From a checkpoint of a small class-conditioned image flow-matching model.
Model: 7.19M parameters, patch size [8, 8].
Training: adamw at rate 0.0011, 18000 steps, batches of 256.
Rows from block 5 of a small class-conditioned image flow-matching model, named by matrix and row number. Rows with one number within an expert belong to one neuron, the router's apart. Each number is 128 + 24 x the weight over its row's rms, rounded and kept within 0 to 255. All counts start at 0. After the name is the row's rms in percent of the matrix's.
After each expert's rows are labels from the 100 images, of 14848 (inputs lightly noised), where the router gives the expert most weight on average: "responds to" is what is common among them. Only what is clearly more common there than usual is listed. The data: Sentinel-2 satellite tiles (TerraMesh). In brackets: how many of the 100.
# router: router (model.blocks.5.mlp.router.weight, 8x256), inputs 0-127
# up: expert up (model.blocks.5.mlp.up, 8x128x256), inputs 0-127
# down: expert down (model.blocks.5.mlp.down, 8x256x128, transposed), outputs 0-127

# expert 6
router.6 109 [166 152  78 132 142 125 115 108  92 125 157 121  96 128 139 117  87 108 102 119 160 116 125 131 117 153 144 105 121  98 163 146 134 103 143 140 127 155 106 156 128 108 129  98 120 137  76 170 126 130 142 164 151  99 125 165 102 118 179 124 137 117 120 119 107 140 106 132  97 153 140  88 155 142  84  81 171 180 100 141 134 163 164 141 127  97 169 128  84 103 135 122  94  97 116 178 133 144 123 147  85 142 129  91 153 100 147 130 147 167 135 106 105 143 117 143 138 101 187 174  92 160 108 169  85 159 128 110]
up.4 086 [124 109 137 109 139 155 142 140 131 163 110 138 147 129 172 124 137 146  82 159 141 117 114  85  84  84 136 147 140 113 153 150 146 139 117 100 162 137 122 103 131 111 126 165 102 135 168 114 120 117 116 145 122 111 151 137 105 157 134 125 116  69 130  66 133 137 136 134  98 161 137 129 108 184 156 113 137 148 124 166 114 130 115 181  66  83 149 156 141 102  98 126 128 125  98 124 145 107 113  96 164 151 116 121  97 141 122  72 124 136 102 132 125 122 114 164  80 149 104 154 129 112 140  78 138 108 106 144]
down.4 171 [124 172  93 136 144 126 163 136 126 101 130 111  81 129 140 140 152 135 126 141 189 139 101 102  89 125 128 136 134 119 157  75 133 157 138 124 108  67 124 109 152 156 172 110 144 130 145 153 119 124 127 119 144 138 120 167 133 154 151  94 124 150 110 107 123 114  99 125 129 188 140 139 138 121 115 130 117 117 104 114 107 135  94 136 200 157 114 122 141 145 133 113 130 158 148 113 145 126 132 118 101 144 138 146 120 137  84 182 139 191 135 111 117 113 122 141 103 117 149  77  95 119 154 131  99 165 152 137]
up.5 108 [138 136 103  87 157 132 151  98  85 126 166 105  84 134 147 122 100 118 158 160 103 119 142  98 114 123 152 121 133 167 143 166 106 108 145 114 149 117 143 170 167 120 151 132 120 125 108 141 106 157 152 158 123 178 121  95 131 189 117  85 148 154 106 163 110 127 101  93 115  87  92 135 175 181 139 146 124 129 145 150 148 153 115 149 111 121 145 137 139 110 137 151 118 105 162 143 108 140 106 125 121 111 131 120 172 132 126 106  98 133 166 109  92 126 154 112 130 125 170  99 122 153 137 122 120 103 123 108]
down.5 091 [143 142 157 112 144 140 104 125  88  87 126 129 142 140 129 138 119 158 122 141 158 115  98 198 133 144  71  94 144 120 126 109 122 146 126 118 161  76  94 144 135 122 105 159 140 116 161 122 142 158 125 129 118 117 154 117 148 147 144 175 132  95 132 127 118  64 144 136  99 185 156 124 164 104  86 159 132 137 135 126 112 133 154 112 147 140  96 101 146 114 141  93 143 104 111 175 126 113 125 142 157  89 138 119 174 148  82 115 157 104 114 120 162 200 108 130 131 110 130 159 153 114  93 114 136 143 110  78]
responds to: crops (78); built area (68); main land cover: crops (66)

# expert 4
router.4 100 [157 128 144 157 142 154 126 173 130 176 129 139  86 101 158  83  94 145 105  86 143 179 124 161 140 158 142 165 188 140 171 140 154 147 138 114 104 148 152 113 141  96 125 114 133 112 105 124 126 114 137 117 132 149 124 119  90 108  94 146 127 120 136 127 111 149  90 102 149 134 140 104 147 168 125 156  89 137 143 158 120 121  81  81 113 178 103 111 133 136  97 120 106 159 136 121 153 147 126 135 142 159 117 131 184 101 149 147 134 116 129  88 146 148 144  87 130 134 154 149 102 129 123 166 124 163 115 120]
up.4 100 [119 121  66 112 112 108 151  75 139 147 157 138 100 121 143 145 180 135 109 119 133  88  92 129 111 152  85 149 118 168 114 157 155 137  89 134 128 129 123 127 130 137 136 145 123 155 171 102 142 130 173  99 122 127  97 146 104 174 134 106  98  75 139 138 203 172 109  88 112 125 131 129  96 114 147 161 147 121 138 115 156 151  83 131 118 128 143  94 144  93 125 153 143 119 108  71 119 117 137 137 133 128 142 104 130 140 162 144  66 117 109 103 134 129 131 148 139 117 142 152 150 119 128 138 123 109 121 164]
down.4 086 [140 140 137 112 138 123 116 102 125 133 137 131 138 138 134 152 162 115 120 124  85 137 114 167 114 125 142 128  62 133 128 157 161 166  98 124 127 114 125 124 126 130 155 101 116 155 142 157 137  83 103 114 149 138 149 158 145 103 114 139 106  88  68 161 116 142  83 128 122 163 111 152 126 122 134 134 136 162 111 146 152 141 129 163 165 144 103 104 113 111 162 117  83 138 120 151 119 109 146 139  97 126 141 118  95 122 149 101 156 122 124 145 161 131 111 112 124 126 147 168  76 128 160 115 165 127 148 166]
up.5 084 [105 144 127 103 138  90 149 120 133 131 132 103 119 144 128 137 113 135 122 149 147 131  90 147 126 128 129 120 101 151  99 116 118 121 112 133 156 121 129 123 133  71 143 113 101 111 181 119 119 126 145 103 143 122 141 123 169 142 148  94 111  76 116  96 196 197 112 132 102 135 104 145 120 184 124  74 145  82 122 122 148  88 111 122 108 160 130 136  71 167 119 111 143 146 128 132 137 101  95 129 186 145 108 109 109  72 123 124 130  99 146 166 122  97 105 117  79 130 121 175 139 146 121 156 144 121  99 135]
down.5 072 [115  91 127 118 103 183 100  98 137 113 141 153 172 138 102 122  85 110 114 120 131 128 100 149 108 116 123 150 124 115  79 120 148 114 164 118 126 139 116 137 140 125 146 180 137 124 137 141 130  80 109 129 142 113 128 150 112  78 138 151 101 105 153 110 117 175 120 135 116 163 142 136 144  96 119  78 124 115 170 131  99 136 138 149 111 108 113 147 147 110  77 107 134  92 144 155 162 105 140 170 100 140 107 110 122 123 154 128 139 148 120 109 142 139 115 124 104 109 136 124 150  86 148  88 147 106 114 164]
responds to: bare ground (60); main land cover: rangeland (50); main land cover: bare ground (27)

# expert 5
router.5 102 [134 134 149 124  95 147 108 133 106 159 116 134  92 131 136  98 112 119 120 102 105 156 155 111 101 144 166 149 175 133 146 141 135 135 113 151 102 167 141  99 133 111 145 112 139 121 100 125 161 122 110 102 115 160 123  98  92 114 135 136 120  84 128 143 128 139 141 135 156 120 115  83 104 183 119 138 116  98  88 128 119 132  96 104 130 177 138 121 162 124 134 111  99 154 147  99 153 154 125 152 109  94 133 138 116 111 143 133 172 139 134  85 153 127  97 111 150 133 158 169 113 122 117 164 168 170 113 156]
up.4 077 [109 122 114  98  83 144 117  97 129  94 137 160 115 100 118 127 112 135 171 186 101 130  96 100 111 115 113  64 117 169 154  86 123 160 117 113 155 151 113  72  81 121 143 154 142 161 100 121 125 119 125 137 140 113 121 148 182 138 119  91 133 154 151  94 136 127 154 148 115 153 195 148 171 100 164 118  87 150 148  63 126 153 101 117 185 122 156 176 117 135 114 128 109  91  87 153 124 147 118 103 115 119 114 128 131 128 160 165 105 130 133 151  91 141 160 123 137  86 119  83 161 176 115 121 134 130  93 120]
down.4 117 [172 122 125 141 100 151 156 150 145 137 169 132 131 116 135 134 131 151 182 142 107 128  88 119 149 130 104 112 124 116 183 128 122 156 104 124 132 151 149 143  79 144 124 106 137 164  97 110 121 113 166 129  90 154 118  82 137  97 114  97 148 114 152 130  99 111 110 159 151 107 170 112 165 130 137 115 155 118 155 109 110 145 114 129  96 112 109 158 136 148 141 120 148 142 122  97 100 121 111 169 113 120 116 159 113  91 195 135 170 139  99 134 149 116 140 160 114 146  93  91 139 118 134 127 120 154 115  63]
up.5 100 [132 142 174 147 180 120 133 134 108 107 153 150 117 112 121  99 120 143 128 133 114 138 103 124 126  58 141 153 170 143 135 118 113 122 147  96 141 116  72 122  81 118 122 111 116  89 101 149  85  91 121  95 114 138 109 142  93 112 135 105 131 147 128 133 109 155 146  87 109 100  96 134 139 112 111 108 110 129 135 163 116 117 114 127 110 118 115 108 101 104 150 119 138 124 150 125 132  99 114 128 176 104 122 129 127  87 154 143 143 104 153 114 180 124 160 127 137 132  84 145 135 121 118 172  95 116 145 125]
down.5 096 [121 152 143 108 113  88 146 100 117  89 154 131 147 114 160 120 100 165 175 129 130 100 144 125 151 125 140 122 131 126 110  97 104 103 150 146 125  97 138 133 112  98 125  93 114 167 122 121 128 110 145 130 158 159 140 108 175 106 140 145 178 154 110 157 110 110 138 132 122 124  98 141 106 137 155 141  97 178 133 125 108 114 144 121 111 109 104 171 111 133  96 102 129 140  98 109  87 121 142 145 122 170 136 158 170 164  94 156  94 126 137 173 123  91 164 132  81 117 165 148 123 138 111 133 116 156 111  97]
responds to: bare ground (73); main land cover: bare ground (55)

# expert 1
router.1 093 [118 127 153 115 141 127 106 140 115 105 112 114 102 122 141 137  87 117 107  86 111 138 172 117  85 121 155  96 133 101 138  99  85  83 101 162 138 140 158  84 147  95 157  89 105 135 116 102 172 128 119 121 143 114 125 153 128 106 130 146 107 178 131 122 137  97 131  91 145  94  94  89  96 148 154 149 118 147 136  85 104 123 122 100 160 151  96 146 120 135 114 124 100 158 128 131  98 168 117 133  63  87 159 146 158  88 125 162 149 130 121 138 153 138 117 117 111 122 119 166  86 164 104 152 108 163 129 142]
up.4 106 [121 160 124 100 123 124 226 125 128 155 167 102 115 138 193 145 135 124 100 121 123 145 137 135 106  81 107 124 119 124 109  89 125 135 130 132 173 161 145 104  84  92 157 119 113 104 156 160 143 107 143 133 134 136 150 147 146 163  94 154 153 138 135 188 132 140 145  79 147 148 131 139 104 176 151 144 127 153 128 127 135 158 131 149 106 106 116 127  88 146 134  82 102 170 114 134 141  95  98 124 112 102 107 121 151 140 111 130 135 146 109 122 169 127 114 121 153 170 103 143 101 141 149 117 127 153 127 142]
down.4 089 [116 114 156 140 121 113  95 111 102 165 157 195 126 121 130 133 112 151 146 102 123 131 156 126 100 163 125 157 128 132 109 132 123 128 113 146 137  92 129 130 111 111 177  90  94 125 136 138 138 169 115 158 114 157 125 115 138 116 115 154 141  94  95 149 143 161 121 129 147 130 104 173 166 109 133 144 105 165 178 118  93  90 133 189 110  99 142 133 135 109 131 138 188 149 178 100  97  83 149 147 115 140 112 152 132 146 143 167  89 126 152 118  96 145 145 133 167 124 149 105 188 103 152 145 155 153 135 118]
up.5 090 [ 99 136 125 171 107 149  94 133 152  74  99 141 109 103 130 106 119 143 139  40 155 185 140  81 123 124  94  94 126 127 120 103 133 213 144 115 119 132 126 100 131 136 152  91 115 104 111 125 113 124 109 124 156 143 116  92  99 126 113 149 131 147 134 216 144 141 105 161 123 151 138 129 133 146  89 113 110  99 120 122 123 125 101  91 127 122 119 112  94 158 124  62  85 108  60 179 141 111 148 108 116 125 141 119 125 126 108 129 139  97 153 128 143 110  81 126 128 113 120 103  97 132 118 130 130 141 132 150]
down.5 082 [117 157 114 124 109 114 107  99 148 119 154 123 195 117 165 130 152 169  92 123 124 130 183 128 113  72 107  95 120 129 139 103 164 170 120 138 116 115  85 152 117 168 136 108 150 126 106 145 100 108 146 119 125 125 100  98 117 112 131  99 136  98 126 180 163 136 123  90 131 123 104 106 111 114 135 138 102 132 153 116 156 105 123 143 162 149 131 146 140 155 134 163 141 127 150 106 133  96 142 105  96 133  98 108 152 157 160 145 131 105 103 116 137 138 140  75 107 192 122 156  90 102 106  96 133 141 139 152]
responds to: flooded vegetation (47); main land cover: flooded vegetation (25)

# expert 2
router.2 104 [133 123 151 126 123 128 140 105 111 181 144 149  86 131 114  83 105 147 106 105 141 168 127  93 101 135 142  91 174 152 162 123 138 153 126 174 140 142 127 142 155 127 169 110 125  97 135 101 170 141 150  96 137 118 134 115 119 115 112 138 157  72 128 110 119 141 109 137 150 102 106 106 125 182 118  82 122 142 135 123  95 177 104  88 138 172 137 114 154 130 138 171 116 190 135  84 134 128 105 140  89 144  93 115 162 112 122 170 124 112 156 125 134 126 149  83 139 106 137 153 105 149 147 180 172 151 110 117]
up.4 101 [122 133 134 146 116 100 136 124  98 103 164 134 169  86 133 151 126  91 124 138 119 101 136 110 138 123 104 116  95 129 142 134 114  85 131 108 163 116 147 151 146 141 170 124 118 129 127 140  96 142 143 184  96 114 129 123 150 102 130 108 109 177 119 101 130  47 101 133  98 109 159 145 112 103 145 125 152 115 148 163 117 126 173 136 145 122 158 104 147 130 119 161  99 101 119 137 104 103 107 142 140 121 144 104 145 157 142 125 110 118 123 134  95 119 159 153 129 132 115 125 147  98 100 119  89  92 156 137]
down.4 149 [132 126 126 148 123 127 100 156 125 113 134 177 131 160  77 106 122 114 144  92 167 173 111 104 115 131 126 129  88  92  98 140 163 171 125 132 119 129 131 134 125 142 124 117 119 147 161 138 137 107 141 122 122 150 140 136  83 126 139 117 113  89 149 168 137 199 150 152 124 177 174 141 170 127  92 136 118 148 146 121 102 116 139 175 128 118  96 153 119 104 134 118 125 123 123 124 123  99 155 134  76 155 122 163  76 117  93 125 119 103 171 113 133 158  83 157 112 112 143 147 148 112 176 123 176 130 156 131]
up.5 103 [122 140  94 145 114 145 125 111 142 118 137 145 132 106 182 137  88 115  93 137 160  85 146 131 136  80 150 107 129 136 120  89 121  70 113 136 110 128 139 160 115 148 141 106 141 122 127 121  85 156  79 180 125 151 105 135 137 160 146 132 126 145 132 126 154  81 171 138  63 155 103 144 136 139 148 130 179 158 131 136 133 116 169 177 133 117 148 164  78 149 123 122 152 119  97 143 175 147 127 131 137 125 124 121  89 132 154 130 105 108  81  91 112 136 100 122 172 142 151  90 176 136 140 140 104 120 117 116]
down.5 084 [131  96 123  89 136 154 110 139 123 144  99 167 132 122 123 113 130 143 118 160 119 137 121 162  79 135 111 134 147  78  98 138 158 163 132  81 131 124 105 180 127 166 121 156 118 128 103 115 131 103 131 139 128  74  93 107  95 140  86 162 120 114 173 179  98 144 109 166 133 114 158 105 144 139 140 120 119 158 155 105 174 162 138 149 137 158 145 127 148 115  88 120 140 151 127 116 161 155 181 173  87 125 107 135 153 108  88 119 192 109 131 116 130 172 145 122 158 134  87 149 129 150  59 111 125 146 130 139]
responds to: water (79); main land cover: water (75)

# expert 0
router.0 097 [106 116 141 159 106 131 101 122 143 148 126 182  98 148 128  99 128  86  92 128 132 171 131 165 144 167 137 141 174 150 103 128 143 145 131 141 130 121 155 126 141 154 148  98 105 101 120 129 145 138 135 129 129 172 110 129  98  94 149 151 125 101 133 121 154 134 111 136 122 132 115  79  83 153 125 112 104 135 130 120 140 111 101  85 114 150 104 104 126  92 120 138 142 175 162 135 153 126  93 138 127  94 110  88 165 103 125 175 154 141 172  98 119 160 140 119 126 120 130 147 124 126 106 126 154 195 119 137]
up.4 075 [113 128  94 112 117 131 132 146 120 142 107 123 154 117 127 204 130  84 122 114 164 129 192 115 118 134 115  79 133 112 150 135 151 107 109 157 126 110 135 120 144 141 144 143 139 150 138 130 129 121 114 143 132 126 100 148 128 117 151 137 152 207 140 118 140  81 115 150 110 141 108 125 149  83  91 116 148 118 128 157 117 123 174 171 144 119 112  96 135 107 164 133 120 119 150  92  87 137 121 160 114  93 145 147 110 136 173 101 120 134  89 126  79 132 145 144 148 173 108 123 172 108 107 147 108 149 170 135]
down.4 056 [141  98 164 134 134 114 128 101  98  99 145 139  97 123  97 100 167 100 111 132 140 147  73 114 125 123 135 135  86 121 111 149 116 151 121 112 162 116 134 131 141  99 146 113  97 110 182 121 141 145 165 137 139 115 173 136 111 177  71 120  65 120 136 138 117 169 127 116 137 138 157 117 131 113 129 163 120 103 132 110 120 135 128 147  95  97 105 137  97 102 124 160  97 142 140 121 136 162 123 101 113 142 143 132 127 168 121 132 130 141 155  92 172 123  96 183 148 119 123  99 123 161 117 133 164 163 184 104]
up.5 106 [132 109 185  76 126 115 106 105 149 104 154 123 122 156 140 136 141 129 105 117 119 141 178 132 131  96 152  85 107 151 146 142 111 128 135 151 112 103 148 108 141 131  95 133 115 171 155 110 111 113 143 118 121 136  95 149 125 137 123 149  96 111 130 109 125  97 175 112 146 182 121 105 160 154 137 136 120 149 142 115 156 172 153 157 128 122 144 156  86 134 117 130 154 100 176 145 128 123 122 139 122  81 131 144 151 142 158 151 113 171 116 118 136 139 112 123 133 132 177 103 114 171 118 141 115 153 137 124]
down.5 098 [128 145 152 116  92 180 120  86 125 118  92  85 135  96 147 175 123 154  84 133 118 129 144 114 163 130 127 116 148 143 119 142  64 103 109 147 127 124 123 147 110 117 100 187 148 112 127 130 121 134 108 108 168 130 157 132 153 140 105 131 118 170 110 136 107 115 112 122 122  88 115 100  96 142 133 103 174 111 141 113 160 141 108  80 115 158 186 107 119 143 137 111 118 150 131 158 147 163  97 134 136 120 158  73 151 152 200 132 160 135  97 144 107  81 113 132  71 155  95 181 128 148  97 148 104 124 114 106]
responds to: main land cover: trees (73); clouds (36)

# expert 3
router.3 095 [144 142 103 131 167 121 101 109  81 148 162 125  98 146 119 136 116 109 128 110 150 104 124 128 139 146 110 145 118 112 188 129  85 131 117 136 119  89 125 140 147 121 144 120 119 139  80 127 122 148 170 140 152 117 100 124 115 101 140 144 127 126 136 143 119 109 102 102 130 112 105 109 128 136 130 145 151 163 165 152 150 160 133 112 136 107 154 132  73 121 138 165 107 100 113 160 124 151 113 160  65 146 115  91 179  93 154 125  92 174 145  92 158 112 122 120 154 125 158 185  94 132 106 158 125 114 155  77]
up.4 099 [142 129 138 153 129 111  94 113 105 109 164 196 107 154  86  95 127 132 140 117 159 151 122 102 156 109 120 119 102  93 131 108  97 151  91 125  92 107 126 139 156 139 172 145 115 154 134 103 159 127 151  81 163 127 128 120 182 156 127 116 123 149 137 161 111 117 122 124  83 164 123 149 146 116 112 128 164 160 112 128 136 110 191 202 111  95 126 131 123 108 130 130 147 107 108 141 118 130 183 119 107 150 106 121 140 102 161 102 114 143 130 146 108 104 146 142 136 163 128 134 122 152 147 118 102 115 127 138]
down.4 082 [128  89 144 153 130 136 132 143 115 168 114 141 105 133 203 142 120 120 112 117  94 102 139 123  77 135 109  88 153 127 153 151 141 121 149  87 142 181 115 170 110 107  99  78  91 124 136 128 124 152 144 127 124 116  96 151 143 133 101 180 101 113 147 103 136 109 124 163 130  91 125 145  84 124 157 126 114 116 126 126 113 144  97 159 137 106 158 141  90 143 127  81 134 131 119 105  85 157 120 141 112 120 138 164  78 104  92 173 134 111 103 123 166 143 133  93  97 102 154 131 108 152 158  98 138 130 138 185]
up.5 099 [122 125  87 121 145 116 168 117 125  99 162 113 132 130 119 132 129 112 137 102 117 146 113 138 125 122  97 122 117 101 135 132 130 127 117 113 142 115 179 140 178 150 166 148 134 157 118 134  70 120 120 118 105 150 149 128 105 148 158 184 141 117 149 143 123 115 109 140 128 168 126 120 139 128  85 176 163 128 140 204 149 144 156 134 126  92  97 144 114  74 141 146 179 128 148 145 114 111 163 120 164 121 127 117 176 105  76 114 103 113 129 127 129 126 151 107 121 137 155  96 178 110 128 116 142 139 119 121]
down.5 085 [159 101 153 122 177 124 166 113 133 146 125 139  74 148  99 121 143 116 130 150 100  75 144 133 166 146 163 166 114 150 150 104 132 145 143 112 115 142 106 106 146 105 143  93 147 123 151 128 167 138 115 116 168 140 162 133 138 141 138 171 101 132 137 121 164 138 134 121 132 153 105 116 119 125 102 109 148 151 149 121 125 135 144 110 131 140 138 141 123 168 123 141  88 147  93 141 135 137 104 128 118 152 130  66 104  94 141 132 120 167 143 130 118 111 122 135  98 146 125 139 154 121 139 112 109  95 178 126]
responds to: snow or ice (97); main land cover: snow or ice (95)

# expert 7
router.7 099 [178 162 105 113 149 136  99 137 109 160 166 149 118 117 103 116 106 103 106 103 160  96  96 101  96 134  88 122 126 105 178 135 120 159  93 119 119  87 118 135 116 145 174  80  83 148  97 136 130 135 165 176 144 116  98 141 122 103 139 130 106 154 147 103 132  86 107 122 133 131 113 111 152 150 147 148 188 161 129 150 123 154 138 108 128  97 100 113  61  95 116 167 123 137 152 167 148 102 150 126  86  97  92  96 175 137 111 134 129 146 149 130 131 149 133 164 138 135 111 168 124 129  75 141  97 108 126  95]
up.4 093 [118 146 129  96  89 146  76 116 136 151  87 170 104 129 148 150 145 171  95 125 131 166 104 119 125  98 118 151 114 128 132 104 120 153 119 151 122 146 139 133 140  85  96 159 111 128 140 128 125 138 133 119 156 149  97 105  91 105 137  96 133 130  86 122 111 133 167 111 137 139 123 133 113 120 130 186 123 145 105 117 128  96 125 153  90 195 148  97 147 172 118  94  90  98 133  73 148 147 107 121 115 114 123  72 117 136 119 128 155 135 146 125 153 118 121 118 159 121 149 131 117 138 143 156 115 130 117 150]
down.4 096 [120 154 129 138 152  94 117 101 126 159 150 157 150 152 156 114 154 136 115 127 116 114 134 191  99 172 118 144  81 108  96 137 134 139 131 145 128 108 128 116 117 114 112  92 111 104 188 100  96 141 127 108 149 124 118 110 123 131 105 140 149 124 124 157 122  81  98 153 136 110  90 128 109 136 127  96 128  91 112 134 134 163 110 133 136  98 137 137  88 127 140  97 120 163 112  83 105 107 148 133 146 136 150 106 161 132 170 142 117 139  86  86 170 123 113 130 110 177 114 115 124 152 119 138 126 109  97 112]
up.5 093 [125 146 120  99 135 127  83 133 116 176 143 157 127 167  98 135 181 155 110 118 119 138 105 167 114 113  76 125 114 105  97 109 129 145 119 135 138 144 142 128 140 121 158 161 124  96 162 144 162  82 161 147 122 143 139  82 124 128 139 143 151 139 106 133  82 138 174  98 145 158 133 141 109 129 147 215 136 138 142  97 133 146 146 158  78 148 145 126 121 171 129 116 131  92 103  96 123 117 105 118 119 154 118  82 148 145 148 106 126 128 172 114 154 159 142 103 155 164 166 166 112 153 130 110 122 142 146 128]
down.5 079 [120 131 118 133 104 108 150 130 108 107 124 137 113 131 146 124 124  86 117 128 134  76 106 168 120 132 159 111  98 153 119 134  96 126 129  82 109 160 135 143 116 135 102 131 110 103 117 117  93 123 123  95 151 122 102 122 132 124 114 147 100 143 138 113 110  68 106 118 134 118 120 119 111 110 129 152 171  92 112 153 142 127  55  87 156  96 135 145 115 144 130 111  81 164  99 166 126 109 143 145 143  86 139  88 114 116 162 130 148 128  87 136 121 112 140 159  95 154 109 138 126 103 125 122 129 108  80 146]
responds to: clouds (34)