A small class-conditioned image flow-matching model, trained from scratch: 7.19M parameters, arch uvit.
Rows from block 4 of a small class-conditioned image flow-matching model, named by matrix and row number. Rows with one number belong to one neuron. Each number is 50 + 12 x the weight over its row's rms, rounded and kept within 0 to 99. All counts start at 0.
Before each neuron's rows are labels from the 100 images, of 14848 (inputs lightly noised), where the neuron reaches its highest value: "strongest on" is what is common among them; "peak on" is the class under the peak. Only what is clearly more common there than usual is listed. The data: Sentinel-2 satellite tiles (TerraMesh).
# fc1: MLP up (model.blocks.4.mlp.fc1.weight, 1024x256), inputs 0-85
# fc2: MLP down (model.blocks.4.mlp.fc2.weight, 256x1024, transposed), outputs 0-85

strongest on: snow or ice; main land cover: snow or ice; main land cover: water
peak on: snow or ice; water
fc1.41:30 72 50 43 56 23 55 55 64 57 55 48 36 11 50 56 42 51 51 47 60 42 52 49 47 49 45 42 38 64 66 41 46 33 66 43 46 46 41 29 50 52 37 66 38 31 46 57 68 59 57 44 16 74 54 58 65 55 43 51 67 47 62 62 80 79 53 49 46 64 41 70 40 70 49 59 48 55 56 61 57 35 57 53 68 47
fc2.41:52 33 44 56 42 53 59 54 44 69 46 50 34 78 52 68 75 59 66 54 52 41 59 31 63 58 35 34 44 62 43 38 41 72 45 46 28 78 60 52 28 37 56 35 49 41 42 23 61 46 49 35 69 65 53 47 65 71 50 66 46 48 61 52 46 58 35 28 61 46 54 52 60 41 46 49 72 28 41 28 54 53 61 64 75 47

strongest on: water; main land cover: water
peak on: water
fc1.301:55 54 51 35 45 61 55 49 54 60 36 42 60 40 64 19 49 52 33 45 58 55 62 44 52 54 53 48 64 67 59 55 42 60 73 63 55 52 46 52 38 52 59 36 54 57 46 56 48 63 52 42 64 59 50 16 67 42 49 49 40 53 52 40 56 47 61 51 44 63 65 49 65 60 45 36 57 51 66 57 62 37 41 81 47 53
fc2.301:75 51 44 46 54 40 69 52 52 59 39 29 50 45 53 35 43 61 43 59 60 52 52 60 49 33 55 42 49 43 67 49 51 55 53 36 45 66 46 21 59 63 61 67 30 51 49 44 19 42 58 61 70 33 29 63 69 33 45 34 55 46 43 43 59 64 78 40 57 38 47 24 49 55 38 44 33 47 57 33 45 54 53 56 57 37

strongest on: snow or ice; main land cover: snow or ice
peak on: snow or ice
fc1.22:21 30 42 61 41 52 34 55 62 51 59 55 60 67 39 52 73 50 39 76 64 39 43 40 33 48 58 42 40 60 44 49 61 58 72 49 47 49 66 51 63 47 69 70 44 30 46 54 42 36 58 51 46 63 24 42 38 43 43 51 50 44 40 38 43 50 69 39 66 38 53 47 73 32 26 38 54 33 59 57 65 41 47 49 63 41
fc2.22:58 40 43 53 53 53 56 53 50 41 51 36 62 40 73 65 39 42 51 50 29 66 43 52 61 71 13 62 35 54 54 48 55 11 51 38 39 40 48 42 60 46 39 60 37 44 53 69 59 50 46 54 62 50 56 70 64 50 58 53 47 57 80 72 60 50 32 65 46 58 44 52 27 59 54 55 46 70 33 51 25 62 55 51 57 52

strongest on: water; main land cover: water
peak on: water
fc1.624:58 48 37 44 51 36 66 41 40 46 50 59 60 36 58 37 47 43 61 72 65 58 42 53 56 59 49 58 47 67 57 63 35 54 75 58 55 61 38 30 49 77 46 40 42 67 54 51 57 85 48 75 40 63 63 49 37 63 57 34 27 56 52 62 58 48 35 43 34 53 60 51 54 24 44 63 48 84 48 56 58 49 47 62 49 31
fc2.624:90 39 49 52 64 57 62 38 51 42 61 54 45 42 35 54 63 46 47 53 79 33 55 35 64 46 44 25 28 67 44 50 47 40 43 50 43 30 33 42 59 29 55 34 73 45 51 25 57 54 36 38 43 50 50 60 76 58 65 30 55 51 50 61 44 62 47 35 48 38 60 51 59 43 38 46 67 46 50 45 51 42 66 52 40 47

strongest on: water; main land cover: water
peak on: water
fc1.595:21 47 56 64 31 34 52 49 49 73 53 38 34 35 71 56 57 49 43 51 82 43 51 40 54 38 63 57 68 55 52 35 39 58 51 53 50 56 48 34 60 49 43 43 52 59 55 63 44 76 39 55 60 67 44 40 41 51 47 40 45 52 51 27 53 60 55 48 34 51 69 53 44 32 66 38 57 50 73 42 62 55 41 56 32 37
fc2.595:70 56 29 48 26 50 52 33 53 35 59 44 58 80 41 42 52 41 40 45 48 56 48 65 58 42 51 54 37 65 54 33 36 34 56 41 44 52 47 42 44 72 54 59 48 64 36 54 42 52 60 53 56 61 41 34 38 55 63 36 41 66 58 65 71 26 53 52 34 42 61 52 59 61 40 42 56 42 47 42 59 41 49 24 46 57

strongest on: snow or ice; main land cover: snow or ice
peak on: snow or ice
fc1.262:63 41 37 35 30 42 56 49 56 41 60 52 53 36 55 65 76 52 57 47 46 40 47 42 51 20 63 27 48 72 62 40 29 61 40 72 45 55 52 37 44 44 76 38 48 37 33 59 37 59 49 33 38 42 28 41 56 64 39 63 44 42 68 66 49 35 34 62 75 54 50 45 52 35 64 51 47 62 43 49 38 45 57 65 63 49
fc2.262:33 57 69 76 52 33 50 47 28 61 53 47 50 68 26 45 32 60 30 45 75 66 33 59 73 44 47 48 49 42 45 59 52 52 60 35 47 43 64 61 36 54 55 54 53 53 59 33 56 22 47 48 65 38 74 56 61 56 56 66 35 50 67 36 67 52 44 60 44 45 66 45 28 55 36 54 64 27 49 55 70 51 50 53 59 47

strongest on: water; main land cover: water
peak on: water
fc1.23:39 48 55 49 36 31 58 72 58 60 53 41 36 42 35 53 42 38 69 61 54 46 54 58 49 47 42 69 54 40 52 46 58 60 45 52 40 46 44 49 57 49 28 37 50 67 60 50 34 50 46 51 62 34 48 57 57 45 57 47 40 65 54 47 65 72 66 45 41 43 51 74 59 42 53 66 71 50 61 43 73 66 54 32 25 37
fc2.23:61 48 54 48 44 69 46 28 71 55 54 52 63 80 43 40 39 44 60 49 48 51 55 54 57 57 55 41 33 45 55 55 42 37 50 57 42 56 44 55 57 58 48 41 49 44 56 50 60 55 64 55 64 64 54 66 59 46 45 43 66 47 48 56 64 49 56 43 59 76 45 41 45 64 22 21 58 59 49 33 47 37 45 45 58 47